Weights of a small image classifier.
Training: 14800 steps, batches of 128, held-out accuracy 99%.
Data: trained on stained colorectal tissue patches (NCT-CRC-HE-100K), 21.0 epochs.
Rows from block 4 of a small image classifier, named by matrix and row number. Rows with one number belong to one neuron. Each number is 128 + 32 x the weight over its row's rms, rounded and kept within 0 to 255. All counts start at 0. Numbers have three digits each. After the name is the row's rms in percent of the matrix's.
Before each neuron's rows are labels from the 100 images, of 14976, where the neuron reaches its largest size: "strongest on" is what is common among them. Only what is clearly more common there than usual is listed. The data: stained colorectal tissue patches (NCT-CRC-HE-100K).
# gate: MLP gate (model.blocks.4.mlp.gate.weight, 512x128), inputs 0-127
# fc1: MLP up (model.blocks.4.mlp.fc1.weight, 512x128), inputs 0-127
# fc2: MLP down (model.blocks.4.mlp.fc2.weight, 128x512, transposed), outputs 0-127

strongest on: tissue: cancer-associated stroma
gate.86 102:129110058127145065154142138095161141127142076158143136089094106072139113124115123133130135134121159153133117124153186094132136111081100132093103090140067078165166136174163132157129168121189091144136122206170117079123114107122085130138119116117123170141174099132129138154086137118167149169103150095128036168066182123119083156116097178187121114113145114098161159190083125191135125070079
fc1.86 103:119121162133117133131175141134098081103159140169151219158134100127140114070129165150104124115089171142090120132113108185139082127172133145139081106112120119107188143094097094172064184175119090151165155106109182143176181113097109039132115174099144125173146161172133114130117129130149136091133129166141169095134155080103137089134072084139075136131113103144123107113079178113139044102169
fc2.86 102:157222117149115139115113133117165155128084144141096095130154142080096170132141143151172158120172118111081065122063148124179126151079104121095161158131157143127061153157179155140152059136111156128142170146122108137044084147124154170096124151145080145111118106158129129152194135139065076118104119094099109133132130135111102122131190144132144184096153151096124073145174076153103202153096

strongest on: tissue: smooth muscle; tissue: cancer-associated stroma
gate.175 108:163108102121144150124174169142086126136172137113181126098075113143078122092082132090084153117131133114124132152091189115163134135127162109131097109101015134107127081108087082174090197121094130091089151137119155115228159127154140106172119178178111119134177117159141136099108166142143185118155096142154107112097122091137168100101095113152130115102154094195102166079127154116188140156146
fc1.175 107:110119097137103123081095167103106162175138177132135126161173099136090112157159131142170130194093101086111137184195166160101054085070132090134125129103081131085119165121160138166103160141099196170183182144074139131138125095157104117077149133088059158151166117175143162098084203123082105148161127124143106112109158138115140117113137105102121151154123070155156121102095107136097154148076
fc2.175 120:098115112136127145140165096098090141139122153150171142175140150139167033135143114129115090138067139076145115096148101070116146135129148154165095096148162125113171084086071094099142084179140188104102106141108138134173139148145097140173086084154154112064112189100154126066186099107138133127093194137104123115175079153165117090166104087161084086122107122183070142097155165115131112153152

strongest on: tissue: lymphocytes
gate.322 096:132115173063143126162131148168180143085074145135164154140142088074160099079178158206152125130135129146116120152095090139074156106132089133120059097148137114157158146123080128083139134155218089134119130108114110103093205130108155123103143114106165156109127095148133144156162102170146076108092193080155147126136123115111088160111121132179077127135088078115123052177128140113116072091144
fc1.322 097:144106147119118156085112122150135139113096157116111145145106180211197160166108076104076149093155154178072124082116109201093124102124098088102119170117128166089181151117126093101137098099085109093137142149106126161160126170150110113130029129153108133130119115145179128118177149158104123217144145138134079160135171122121068165132186066141126120062102141134158125125127143141174088101125
fc2.322 094:105113059185081115156161101076124107115145085094142069134118040126091165114084174108158089171176144073113151167125142133145171142114136192171104110109159118080079089142125196116077152165121152145132157151145143093107112097135124110102191197138092169134175156135117185149109147119110084128197127144153108065104119125132167090155073147134136135074160134127124123135120143109138137161103

strongest on: tissue: tumour epithelium
gate.389 108:142110079127173214095156157163063186151159130096119104097140113160103095138086120049127154078089088123178110126144148100130135164121160103121136149106078109110149118076084115163091201108120142099092070173115142118196154147181154118165154113162110122098157145150158111080131176099148163127102129151188136144154089129162162128138076132150144111167113109167083158090141116077181141153134
fc1.389 102:121154124114137181172164092154120165133060125132118121115128157127139098105115116128128144077115138079148089069110073105125198163160161124133128139121180171140132095084054129072137077132147124081043081118131135116126131147171153212167141104134129107078085139110115098116216093128127154129108182153126174108176084165156133150149140149177119114114084135142094124136182122059153144136147
fc2.389 104:120085121152164139137095117113119167138144225129176081133137171112141098151135139155126126162102131087148102099131077047116180161139110134113128097153155088159134090123137096040152116140082107101124118164116113100133098129115147147165082119185135122070111116064169150086184125091140133159157170080115110127186115173134133097118120166185100047088118143191104165093162131167132157162125

strongest on: tissue: lymphocytes
gate.265 101:176183117095087202138145106138150094028155154137152183087074108084183074124129156110100149105063101180126104131126140119140139154103100101117104173103098156132122097143121106151125102090158105149104099181156097129171139125086080128151133133189181101096153111180119101144143163119247141121100102145065121138120098107106127130181117158167157115123103144140111110135116169139123112103159
fc1.265 095:127090132098188122165138181148115158139158172136105111078110170159127117118102142163081132069118166156131156155109112160146152131192150137037149169099098069190134110126102059147123132050111127109083064114159093066152151119114082160143080148163113138146132064092149120112154170154135177153077142094116125181141175122199104172129151155152131141115121106108105128100143107149161113117108
fc2.265 097:121086142159055105134170112153185099167112130123060167146135082059128147107133128090187126164135112131153103080107162141208094141093135106144114158105128121085075138173168200149112129140142168141166159146104138139082097128124193100094092123120083121120143147113157126159145104170087100137144120179099098170117139138094111089116168108079139173097219118115141093194142083142117133127086

strongest on: tissue: lymphocytes; tissue: tumour epithelium
gate.312 083:175145122135140159187145111123141088090120158173161133139097138074122098081119124152164171077094112162098105171135073068100127095140102159162060173183138120118125117080128164162139118154160096141124119101132066152141114164109136098161136124050196106104122166130124110129121118121161131089101136086099157128163058112112154109158154165100163080171178167182133069154062137151076122136161
fc1.312 089:099010156112136125128090148116136121078148111064158134128093097189144188176144120087118089133131128156157175146148059146100125123145138166127131126108151126134114109110122106159104168079073146140126158085122109130165159103120161098096137140142166157170190115090183169140157106112167083108078139130177149123168151095167105169066135122111131095108088118163148138102117184140178063075148
fc2.312 089:090092157112134163206133128156121145174204176134098164118168121068106086098111190117110115136051095124153170120109122128150108124113166148111177120069130119137120169076123112150099139143107154154113102133188158119090117066073142107082106066157115131193154100149161152085115122126110211150088115125115172139173119085168151181143137156115119090114096131157106087129121123155146074139171

strongest on: tissue: smooth muscle
gate.3 106:197156101127172136111135087083153178117152153127166093150105156133158111186096079108100125143131143089156110116165106052105164096115093129116155108167111095121116095199140105101191108092153092069084083167140107090164102088155134179209101097162143131084109131132093166111139127136173134092098129078109067148102113171128086156140163159190134113136096156166155178121171146134144143102137
fc1.3 097:110177116115156090172178112151165137140077124110071085097115170127171091113143142147104138075143104146100079066107152124154159168146157134099160114135143157169107119134130110126181140079152093155098102152197101085072095103169066182105109101142118141101091093053112049178183097159135148168151107146134099141149147118169091140141123114137129135128166162086086149160146075173126159080127
fc2.3 082:159169151105159154109097116119135167103116142140165126079119152124124095146143142179141115161106129110172134135146097101109166141165073129119160157196114105168140119119151088107134158129143079096121115129151157103151154098116104156112191104143110065143117120145097135138124114092146149104104113077151172151145126149106146125093105158185146121175000107114142131084111152120097162126179

strongest on: tissue: lymphocytes
gate.267 083:148131121151138171118085101108150141068154156104137107158123102123141119208044099090135107125100098151142132114179062149083121120157094091111179179119128160099155131116112064156138132041084123156081126102212124143137108102120160128100093098097151178167146097163103157126116161089133133102070111145132158108151142136150094185173114101102155087160106184166170139105127134161128137133203
fc1.267 086:123144105166112113164119180116144110099092197144152154188181110125151147148122165080151086185089139106110132100124082155175075096144105110128129135127187083055076073122112167083106144095112147203135133140162141077092077126150135119091130211090159143150127111114145106142167083164131074112167164118097149104158137173124085086130152074122152146084171163129135082117162133115133158160109
fc2.267 080:095091145154120057151124110163142103153097096131072199109183109111138208127153107132092100184174162107098148072141125183133076109157115140158137135111172137095120158123136186140105133186162085097149170139127148127127102116128199085115169163089084117163109126084151107159107084154093134134165169172182107136138179129113100107078157144127078162087157127102146108180102109070143113106100

strongest on: tissue: tumour epithelium
gate.152 097:184125125110103161089077107073128114139129105153151142078105181153101189177116086141076144111123128107121112127163129099076151111153128130125139115162101145181180079159125068132173101138087070086082158114136079128172142140144140161222164157127123099092128092126109149108146133100136116049121122118150135116119122147118114099090148149205129128114144170176217170091152133079089169146122
fc1.152 087:154145139101132128142148134150180134112137128136076170125126126128164098101139107142095119027170080177081091136079155141150142154139117142104146118115129180151136170167139078143153152098144043097113119141216107113084119092148098124106119091135106079156091091150150070175144107116147192144123132153168069147118148084158102146082152160134117157128201117080118068192137123116118119069144
fc2.152 086:091076114159140088083097151129111119138153133147120122139144155114093171111145127157102129193132153144053114133161073090127084088140148170110131112143145112153167137129177114151143112162043143125189208122083074185147106197122136116133151184074146192111105124105179125077092185113121080127127164120105127080132163156101131089076135131100114115095159122162130198129121117142108129177089

strongest on: tissue: cancer-associated stroma
gate.323 075:105116042124152129155080120093134188100155170126150154153086118119118104157158116104092123170139146120129122126152146126084154092121099117160084078127070142090115111158140129087097171115145080122118135212163153045116124106139143120117137145125109134162185070119158169133106152139159109183109190086177024131120184165159080144115127147169110068094162104138167129157110112147113132104091
fc1.323 057:175142114148139163126087159147122091108150124154123082168162111121126104180075104111167134135121109168124132206172140144106094138116135058126138223090132120080090158127114153147122112069141153155129084096101167175151027079107138154145144108090141145177089201145130092107113142063124142111150093110118127129111078139103132193152149156064126143181114167108130117108111144119102186137144
fc2.323 051:140174113113116172113175086142139169114153186189172148115054084041126046093081123070167165119090120081167137157125145102136173165096109175121161162102113116095114131134157126106133121114138119071113089135096098161130156070123126149170136111159104077169151155116132164106095162144118132142067154102111124143095072157131160100151150144144167168172054092133137079136144142125126133173116

strongest on: tissue: debris; tissue: cancer-associated stroma
gate.282 112:167146105189127148151182118118111118135192088120123112061089127109097139108083129105130115095112098130128119151156154103153150155154142127138157129116027179144086133138117092155123141095137135124032136096144137114099165132200148169119139132125072161131187155207090187095114132131080198146090097154122122104115129122120099152087091109142204098133106121150116188130121110188148078143133
fc1.282 116:122123127106159055102107197195181118100121118146137143150152067057163127099165109121083113119140086175085081166108137177139051139162100094071139082108147116146103184155115082141162094130179132153107192125124118097127117107132155142127141155099131163101094104147135114109154126104142117108123136103109090162080111130082093163101153137155105182123139134115138135216205138143100141058123
fc2.282 123:086119158166109117194182075111105088150165144115077156126154106121134134101133164123091114165090156114188153132140140151171117141121133130150153112144082081117083133089128173122079170139151116160145101138113182091089123070079116089085133115175077112158198145147117160184121098151132173166190048166139140139156180080147141134161080137146102100126096164108093129123087107181121076127168

strongest on: tissue: mucus
gate.233 129:097150156156088141134151157100043134169134148199134139150141122132097077071115141141140171100083122123123147135118203145163081123085171070095094101117081150103166144059096145191093119163113141131131132114082152154138136143124099111153123147086082132146161143198098114136122168165098174126156087180095150078084105114125175113166063111124120150209117127091133151075122126143125130171156
fc1.233 133:140106135207117125112134141095107138173116081100122072115117139163110134133103121123156105111160076095161102058108126050149168123139197161118137086168131145104135092112116157135155142143141111094071108089151110123098128173230147141157200163118134119089162148105104162145127095120117162071121109127166166084113066157119118061105086109121192115168146138141129188122146117109172181161122
fc2.233 131:109121063108082196143169088136151141117131132128165103129126130118165140145062151097140104131108160085179135097177058096114182102112120139180134138110143141169109066070108122081102061118143156078105110145149139117137135100148146132149113134159140113111114139106130195074121157036140177128129177100073139128184080187124144110149161134133141076082119170182118167167125144122131120192131

strongest on: tissue: adipose tissue; tissue: cancer-associated stroma
gate.418 119:183144155162097103071099138109154083110112114114161107161129126118098139153140144146152144138169091115117098125112127103134134133146106112124109093183201140132100106209173149098197103169122120122120149109133054151076127165160132148151148190132144124053115147129128115153149094119116081054122132069108122082077077158050110074105135153123171154132186169147161152141194136081124168154125
fc1.418 126:069043139088143089163109163193154117110109080124107175143126060081146173081131117093140141141130138208120140121107122184127082122159138105097068132090142119123141158098106147177103126124166143169136159088145104129137181159097198072091111138073172177162141093103191114141120118163142090124098171140170145136120137117133119161086141129103122145078151146098145124188137131115178081087115
fc2.418 120:170155094162120119051104121125102103151111123162129126087148169166098133148112100128136144123122096076113135111186135086113091143134098158141149174133126175126206118140160081149144113194105122064082176159119125169133124152168090124178181166098047120088114175171112125084093168092067138132086154165102126122124105151072168068109116123130163157162130084142125181102103121111108104189139

strongest on: tissue: lymphocytes; tissue: mucus
gate.90 063:108120110141112176132115104084141154101095122158116120159106130210165132133138058064117148119112099142104110090156140124149134128126151156133122093148105174041083129088125124172124139067140134069089130102097121101165143145252100132130176139081117149136159186112141164146162155141151094157128121098130105105138054168176115134146163065120165153147114122123161189108138129108069108078111
fc1.90 052:084090122119164071121103119178147126120058097079103072117172170114127141204124102173167123189143121143200090099130122093115117139134146104147077142140131078182156078137110126132132074091123152108132120093212128102107105101108179137115145092108135122082091071088122096147146157095138142127192125140162140130129108196138158136135136203110121137165122157084098160111161102141149205134122
fc2.90 044:139139061093184153155201088182154144136135126083106067117115080093155077095122095089105151118124103149075118132180134112167123138129126157124164189125152128121080172127182154161119132165185139077104136141118137108165089115154111131141149106141104146131074164200117131077084168100125162133087129133082136186108067138135096073119125155156160113159128080127043130178107093108104137137126

strongest on: tissue: lymphocytes
gate.24 113:187166159173126132137136134093143148131086112174111134126160157113121096184120093085188108167127089095099106070133068120174120105145091134160153133147126159094149096114126127128157146154144112116092115110157153106087098139228177154111107099097119133144088117123096171103167080109086158072150152094158139099140082186119063087118145092152203187147082153130201113131122132086139172152128
fc1.24 119:156104135165111078181093181138105116108120186130132170120128126112134122128124079106134167141114130126116145104103127172158079107100114106111087189078089129036113075116119125171081200092146148163104131164166180077143076098125154132149069141134136113195114118109173099134151131120125181146143177162119067106129139128164115158144147139148141140123146134107137095089018138103188180113133
fc2.24 121:126074126143139080148119144127095158150140144103141120121123101109122138162138106104080136110155164075168138107089170174135107173156119112110106130057127111046091107188119125136072162137150165074110154189143175086153096084104198136152102138177086076152153119120166162104157129113141127150108153146154044154069185150156120108107116194188108164105137160105121121133121164081158177103105

strongest on: tissue: adipose tissue
gate.405 118:181123108099182163088141073114127152096137142107177089115084112153144116207127120105117101149107134096208137185184091097091167123156105148167163135137080113135100096163140102075174147073125117097141097149135112159176123071129137163152145105173127115140120118148064157094095131094186129134116066079152146162098108131110117128131123178139163100200066115146089134073148168164099153119152
fc1.405 116:075117130165070118168126159149097120145144100146089091200166105079085158046114145122141184113151125144074135130059184153172108126093154094079119121082197139134102173084098149152090095139110172131132154077083132135111139135091133109109145141087109180159147151146180090158127134168085133095117168168118155062126153149150154143134122114076082167103177154078106128160152120103128160137112
fc2.405 110:134125105132125108066118160136106110137118133182172104146158129167133101103136098133152115084100097144117159106159150140088085117132117119116099109156132171118206137094080064153131110161142143128081128089139158182152154194164086111172095142066132149093115176154125113092111155101107157120101146160084153101099066139086173146154105080105134144181253076099158161115102159136127098145181

strongest on: tissue: debris
gate.314 106:112170111121160180178135113088061095099186155182151150087074116154111090110107146111086167100081171165143127162124164166134133168120172086124125135107067168139128100113089112170090144099103110143100075143145153146143132121075067105114070156174129153160174121173106141134138158104169127112095084153113125103096118060147156144197061157148126104161140186125120144078107144154159118163167
fc1.314 108:106060139124108092168161099170159126165117095087079170105135137145161154134136102180107055110138152135123121063120066114131138112186172196141155124157187104116134129113111127145141127119156115132099093076213093099123148123162142115122180127123180095135126126059133127125138030145129171127120139173167155146178129117180077101083153102130128119089170127122117101183155133117163075092112
fc2.314 114:072136091149083155100160143126117184140119139117144086202151095115136131133108146082174066179113106104116187105152112105119153058072138149146128099130167142101136130099121145099137078146149179089127129112041124124103120158181116147124139106100104154083116147148154167103094160101121136142106187102055148107143087219125150113191148081090156113130107114157146164174168134128117080176096

strongest on: tissue: smooth muscle
gate.185 130:159119148156138140158168143126121139129148163155089175084136122126163096125114095187120094141128167107077049102144025143136114108159126162122143166135098118071145113097111102144103183126145088155132113135192120094129133104166104145077099174128159158163118107130107144097152136134101187133128175134146127074177203101188083113150110079157122124077085092165126052148093143116196120122103
fc1.185 131:078094119090173155158168055098130140125130080115162124106073083154117076113163167153118090094098124160159130142114149143085168153157126124209064087116099159146153138135113121108102127193126143097118175145131163109138196165096103088086107098150099121117174088154124185091110171179156116195170112147191140133133129128136158134085072164153120063117101112148088142159136135147122077103147
fc2.185 149:139138087145125081102103131099118113160109132122156136135137139158134099195150078145112149139140149062152113106167145126101098198117094101145089116125143133104137103184124147161120123172142153111095170224124155117171060110136113134200146164155095098079104217114121120090166148083103099139108176158099032133098136135128115084126107157194088141135154133165116150084098133075126173135098

strongest on: tissue: smooth muscle; tissue: cancer-associated stroma
gate.55 105:129068130122150109141134188157095109099150099113188157109066139135162159117136124165101106110120144146144118112104133130140122134162139146147050117089076132096155083101085116169081179109134117140136120151161132129208151155125132077172141194151208086150158092066162109122095123144204154137140127146163090125134134099150152083075079138154130086084144081154089147118096198135186104108110
fc1.55 110:134147113130102096133149142109083049115156128144150199088106135133106142122152075104076136118117128120097091082171145113138090176174138160196112099138118189101154092124133108182098151170085087151120189172137146125187137147136154086161151197133138081128169162107136093103108099089146140116129116164162113084121125086114131053046077123179106097109166136168138170114087173095136139129129
fc2.55 115:140150147213110104112128122048088068188143094104090163107141126172058117145141083129149168170132098090117104105157167095146084189120140153156125131167087148112138120157174173182155158188101120156127151164123141157104113158138126110132124152151088111090208182124098110146152105134101124134103074178135106102144121079096116071111078116139146112151164150162130161087085085165118152170154

strongest on: tissue: tumour epithelium
gate.421 117:144143172158137195152137155108104164174106167181096160127123167184120119099086108109104143066118146112056113095107080152163127080147129137126139119149113147066165143078126116092103132159096069068111126142087113126105139178191115140120133178103086123141174138161148160097193125145072145163134150077166164108163121136149123072091145083189159116100094098179164086134137111083142095153110
fc1.421 117:186148149118097106097093150127135116148118145172141105148143210106146140177166091072153103081104082140116140142186126097132099144089121139094173162159118159155123158145154091190186113102126145155098104082099091183133069118150128157203123078112146122099084176097108070115139130091127125075094102118081117177118083129129103147155191132085151141191124148136165160104082100163074156139132
fc2.421 114:154117120097134108142138144154141120145130135112138120091101126128190102134064063082096178058147115117178121078105178137167141209140130096107156138107119113132146123130109105120112144138170114070036091206163163119144130108136091114179148105203117067125106188104120128096172086113123203140105130128142090174107081116096150113103113149177148143131182138122127155138137149089192121117154

strongest on: tissue: debris
gate.331 131:187209140170127135149121175111130174153121127189104118125160184072098098123149087164195142139169113101079089114134079075170132095121117143119132130147087140131123131100131122162151130150191105121104118107105133105091107145185176161109137144090125194142107150159094143132140106097069144038132160041110122108159097136133092124138153081152145154161089111141145082152110093112133174155062
fc1.331 124:103114138113110165053134106123172131131125077086115104134143132143115137155127172124117078128121094154142123113125143114120166132155140086119195112171175146211141136153124103111197065139085130112106150084138097142120183147139129134097138057126110135041134062141116147111134122152139115106116093117153203145131111153106126119094126115119140153124118196147136190144255125154107115141145
fc2.331 144:138137093148147078126127097113110141145127163111145137125144119096129129186133093110104146143151190064170133136128147146093113184126091124135115161116126102048080107190154152131097142136154156096145146211115164109145060061095180137160140137159074071142138170136131171138125133079114106150124138157131025169088169137142110104145125207178106173137152162124097097113094128098119175109092

strongest on: tissue: mucus
gate.443 111:191131177125170140094157101106144144091099115110174105105083157159187090184124075145144090134119119126180088126166077072103176143146109144163123104162051148119127092127091100118158133109183096090096098111151119141166116137190138180177120098165163095091092142101057146097139120099170176110163081086155149156110069126102112136134118142151167119168076127175137136098125167138171157118158
fc1.443 120:065106131068083119128100125190126123126107109127096175153140086115144160071129164116134160096140129169122197127079176202116092093095127112090092173089159150106145162109121128123077119126144146128164164122130137123130193140079129059095119114096121104172125067168183132175123126155127099151073168187104120148119178128148122158127140126094098166112177136063170087173115154111130072087139
fc2.443 116:117118167154162079092097171109086088142149135179143153129162165166072161124170105184108122118095119157082113150164147155088033123154116129096113127181109125143208165108118077193142130172064098196142145087138105187144145180097120084126085172067127164108143132136122088122101140133114110130104094163129139113116141082089146135114106104115101140165189128113160139080100120171118097146160

strongest on: tissue: adipose tissue; tissue: mucus
gate.194 121:151153086122150124089152090102134120121176138151177084079126147132125073148123128170120082128098158096139108152211138071117146174127123150133169111176107078179147115174164100097135105132130116134123119147156118125140098108131038184175174116163118123096082154132076123118101183023133168118122094092094156134094113119120167134153094195160124125193100118141102160094123126129075177142147
fc1.194 127:116100119118151134154118102156117209115140154100137113142137131128165131149127119127106130158126163129161199118126125137118152106109103114096147172091104102094101167117104093117112146064157161110126038142121195083168119061100136152119070055165112106197122118111147133128130130139140159189148141136146095185127166130191103229153177139131097145144092101063085084104129165158131140069131
fc2.194 129:093127149168127166186138157118099178139169159075098079134132108128117101124116172092129095097114093121197159097065158125171173118101181112106177090088119085124084123075095136083104158074144123131099060130148174070085139075127141127086124085200126120171177090115137145166158093127157193116119090093176154142146140116186126166134107139142110112160160162115125125130170126135163163107159

strongest on: tissue: normal colon mucosa
gate.204 115:162107088116160130113071089128142190066120117138146105117086138125152154170102069091130166145170156168107156150140162131076140128097085140099132179105068159087130146195154083125153171021141106086118144147145106134135127117133149148137092091109107141183146101120149145167084166125144113171106149104153036153083175122140098190124157163099147119126127116092146116124088157175153148068115
fc1.204 123:083121127167126114139152162088097128167134073113122106160165067123085137115144168143156115167159102093146139136107133109130133079146173109152095061110171119135100122077080196124114101199155180139136125089107171110103146167165163082065181163104125160111157133152147184089089103118102123051118185139169172072124100168116145087116089127134118134100147126142134127182157124057151129164084
fc2.204 121:177115145087103119140121079109122093088152146164172147124094117129078151078120189180114130136114163114119174225106129140160138145141109170124115137114120162129107104176124095152147153120064160134141177099187088122107151077087152141132135168128112145163135082140086110175129145189138057076159080168121143078123137064130152143180109177119127149123123091105100063073125161184121115133174

strongest on: tissue: cancer-associated stroma
gate.2 089:177148062129082176081145138137138093095154157098150137133077113110089083114120137146156111173157128107104112141132154109154165175130125090180139125078151167140079097229132120096135096117103160122101177166160118106136096092160143182152175155163106120139102126180130126102103135110119131082162158165103114071076121165076148080097125163121164149062139078133090140137185135067159175167114
fc1.2 084:171173120144074160110085152121130160145102120092130123176155110086113137127145114107169126203156117052151132135097153139149143132063131055141168117104144134097106111140089159097140093128199189103094128152099200111093064085150168189119206104148092139124117150194099150143152091112098130070116134154100143108122118155123137107131154132178132175128095100129162094137157127083134202152111
fc2.2 091:169135145123097140109120105096158136097117108114167112081046141146060146128116145216146162116175151120163097123109115116148196114174147134143092091165159171167105061159099096111166121090122075081106135082161049152129195132137133186136132169121162122094148107088066174158142115152159084083160126096138151096102121152093116104101128142147148124086128166135165144101182135118131180133093

strongest on: tissue: adipose tissue
gate.116 115:159106097104193142104148065123160147086132123091170117122104126110142110205139116145132090198111175116212128161166077116097148139132076136168136127137083063137098109178148119067150149082134130110175101168126110128145143074102118158116123094155143111140150109114074164134107130097172101169166072082161129191125139126115089162152126185147137115173071116141067110083146146175102151108129
fc1.116 120:067123147151100097159084194141116111143117103137100118182191103095089147074118167103144178126152090166086144106073178150160082100094145101075107101102189154107132152078106179174105110170114157151130173117099145104101116177118163071088146163081106181129138116134190099129127145167098119079106171133120137073114109146121163099113117095097108168106182163098163140173157108083140151144123
fc2.116 114:131108081145124111070124173143096108127138122152165126125130129150124107110134110128164107130096098134116191102190134111100098095123129120143082092121118186138218108102106098139108126178131151114095141119133164150170126177192102116179146155092143137094099169169133135063077169086122184128096170166090149085122084167087171120119061118105159125154170034147130189113091160091138099169149

strongest on: tissue: normal colon mucosa
gate.107 095:166139122157131174081125102076111093095127156144163098119121159175115086198078103080102123117070115118141137098141098134146101156162123094113169158150141123099167060130124103084157124095035120109082106131157133126194111119138112144181132144134144100111119141127099134101180128124161133111144089135126150099131098163112129093172114130158179153155137177180151176039178150075128180190184
fc1.107 095:112155130153139153100100175131097129160097155101106139133125192202108203114114150142124155120167191115116164122097113118140154104088214157104110139154166112151113119096157181096155123095106108143144086105080065173113140161138115110137178221125143125105136173062130066214147088113108088107127110122085112120161145093152132116116162076093117117147167131119097116075141087084123100133102
fc2.107 092:134098100091178174148132174151136132095156154108164121107068109122115096069110166126130127097098085157123144137109122093173166100163147166137115125097117088159174089104122091096087203080107091143126100123148131083159161098146102109153132129130202123176097101094145097111118165135194173102190131079166178109114104128122196132066074137083152087140126055144104155122137150093167138123173

strongest on: tissue: lymphocytes
gate.220 131:122147122110178139127166084133133178160169037113101056124125146097093149101136122134114135118159137122117109144123149095115202151158138149161144079131144133208122197161108114132154105177153113094117153104094090166100189163122131136127136045148112161084149149134083137094089136172139113133133109050184154151122124118120125139085098150125115071133091130153103144172210100163106084099078
fc1.220 124:187134158193087120158144159113147126129146119148113133134159120095110089141094146124172092124129075140088089103117065137182116081177112104130170138112123154128118110115095061154164146115110118160057128094179149108111122130182187170094064120106126154150131070176101152102137087142101210057161139134157138078126133153130040142116123078135188146113116188148162104149128139147156143144140
fc2.220 152:102103113141123062102142121128114132171096123121131148137149129160153134177141073116087151118141181081165139098139162169091083165131108111150089128112140116073126123173125146165086108178159157076135175192078156135178080127105172112191126137144075074093127190117150138102144135094108104164106175161117032178084153167126108089120140145166081176128144165122112153124119146067112151105082

strongest on: tissue: adipose tissue; tissue: mucus
gate.381 084:170132083148177145093151118123135181126104121121172083119126152151156138171090086090117139136162165077181143114140118044110181081117101137140140103165105109129148094157112098086173117101164071027073117162129124089168171105191120155184142105139113127104145104134116173135128120138176118117106136073157081174103096187120074123126160123180137124173086127136128172099166145145158118082118
fc1.381 069:126185112124099115157172116154160145185076148182083147086097154083127132069149135144148165099124104119104117097108169137169128105077176114117178094147110137112104144166158163153166115122138088105111149126117071126051121103165067203147169116079092099114147139107099092168169105169058171162206093121140127134113098129131150128146161121106163139160152123102146132145123049136066144091131
fc2.381 065:151150148126126136132104082120138191107066099145146098085125165091159147162132116162183120159174164086182123096127106092114148147112067115140146162159120127135109105142152114141139138106162117096130129103132117135130136144151157169121200084130084075117155098098090157160086108146122122147110124096133135166136151186130114123112145144154162137157000133105145152108113126170103160141118

strongest on: tissue: debris; tissue: smooth muscle
gate.504 109:089125102141181105143107115071121105152120118126123074116142210157106162163105091101156124163153138141101121092155031063103130126141137210154163103153141153150158110079167126132147085137073121144166135112150131153132138162115157121117090108114178155171114144052105173092098119084110133130122122071107165080174104125147145136113114122101135057090138148198114162133078100166175108175101
fc1.504 107:117160116097140050083073149183109158149110180187155137156137140110142157116180115149057142100149144104136185097118185158119084112122105095057138096109156133105204172138105048133139102143144111116110129167126158119178111113112123145176136125124092083113073131121161069123107143141126147106093170160099102160079155130149141140129153169152058182172156085088139160130140154109104140082154
fc2.504 107:081127129115094127191157114121092110148156164118120121073127114186116093114127140145087090110072172127137140139142119160108135132163189150160134129085159125134145111078092136101059089153122153168129097102130162115127149084080044155118116134129128105161129154129120140096107144092116196166203128174139172048139142102197208165153097177146104075101074159118093139117088116095148094139138

strongest on: tissue: adipose tissue
gate.428 111:159153121143047118077122165128131100119137110125156101171096115074118157086132149080139156153158073102105118139091177098164150138104099124132107076127167217119147096189117103118179109177116125090092178144097121128106130176150167141202144182151115118058124120143138124112119145157124114084135164110071104088085086173081165049110100115146151142102155099142132187152170126125141164155136
fc1.428 108:157133127140094149138181177113143111121166094083085093138101160135112132086133193141141092065158039159079102109079139100185185130183137216154137158138130155174131106119154131152131180121073101131109127121148086125098156160189111103115146160165155145072153118111130091145138128175151145111118116122143123107194118117129108099078077065103172091098163086155078109166121094129115109151130
fc2.428 112:130124136130157106144118094094080141091116131162153141194162126079181145121146123069087181180140170112103138144121117126136116104103080143133132143142065149046104138122122121157106182088157131138182151157050187109164103102081185097144131101119104138172114108133137104175130145129171063121175117133104070149144179104178126137192150083126068150119086111114101112097074155182136112104153

strongest on: tissue: adipose tissue
gate.467 044:116199126144130111101060170079157143117135147200168177089128115108147107130162218140172061162103097122078153122109144113127091164110108132098115109123145164125154137131117084120160107128147131162111103137169169082135094178139187111128097110143103137124114081143142158133123108090127128112063149138078106081082187102086106136131088158202118196051071129094148102130110155098144126137139
fc1.467 040:133138084061127140123160134109112139158120106149142124095099134170103097122140191159090102148137184095198142164153120116098193115089125151154128071140152068195114125173125130095131113159124142117112159177117134142144182123076085146127176120208099105088196155128145131135090135088082132139069170107127166180137124099104163157146136136203092110134110099123022144126147122116132103166126
fc2.467 036:126118078103175111128087146136178109142060180080128150140169124083138162154149103072122099164166106114113150103088130125113140111168102168149129118142183126097131130140132145087109163090165125178143175126211164073116147068112169132123071092143118095188099143104169134153204087112090095066152157141132122128145121118170091176133162120104098107157116085132079057098085128112115176125155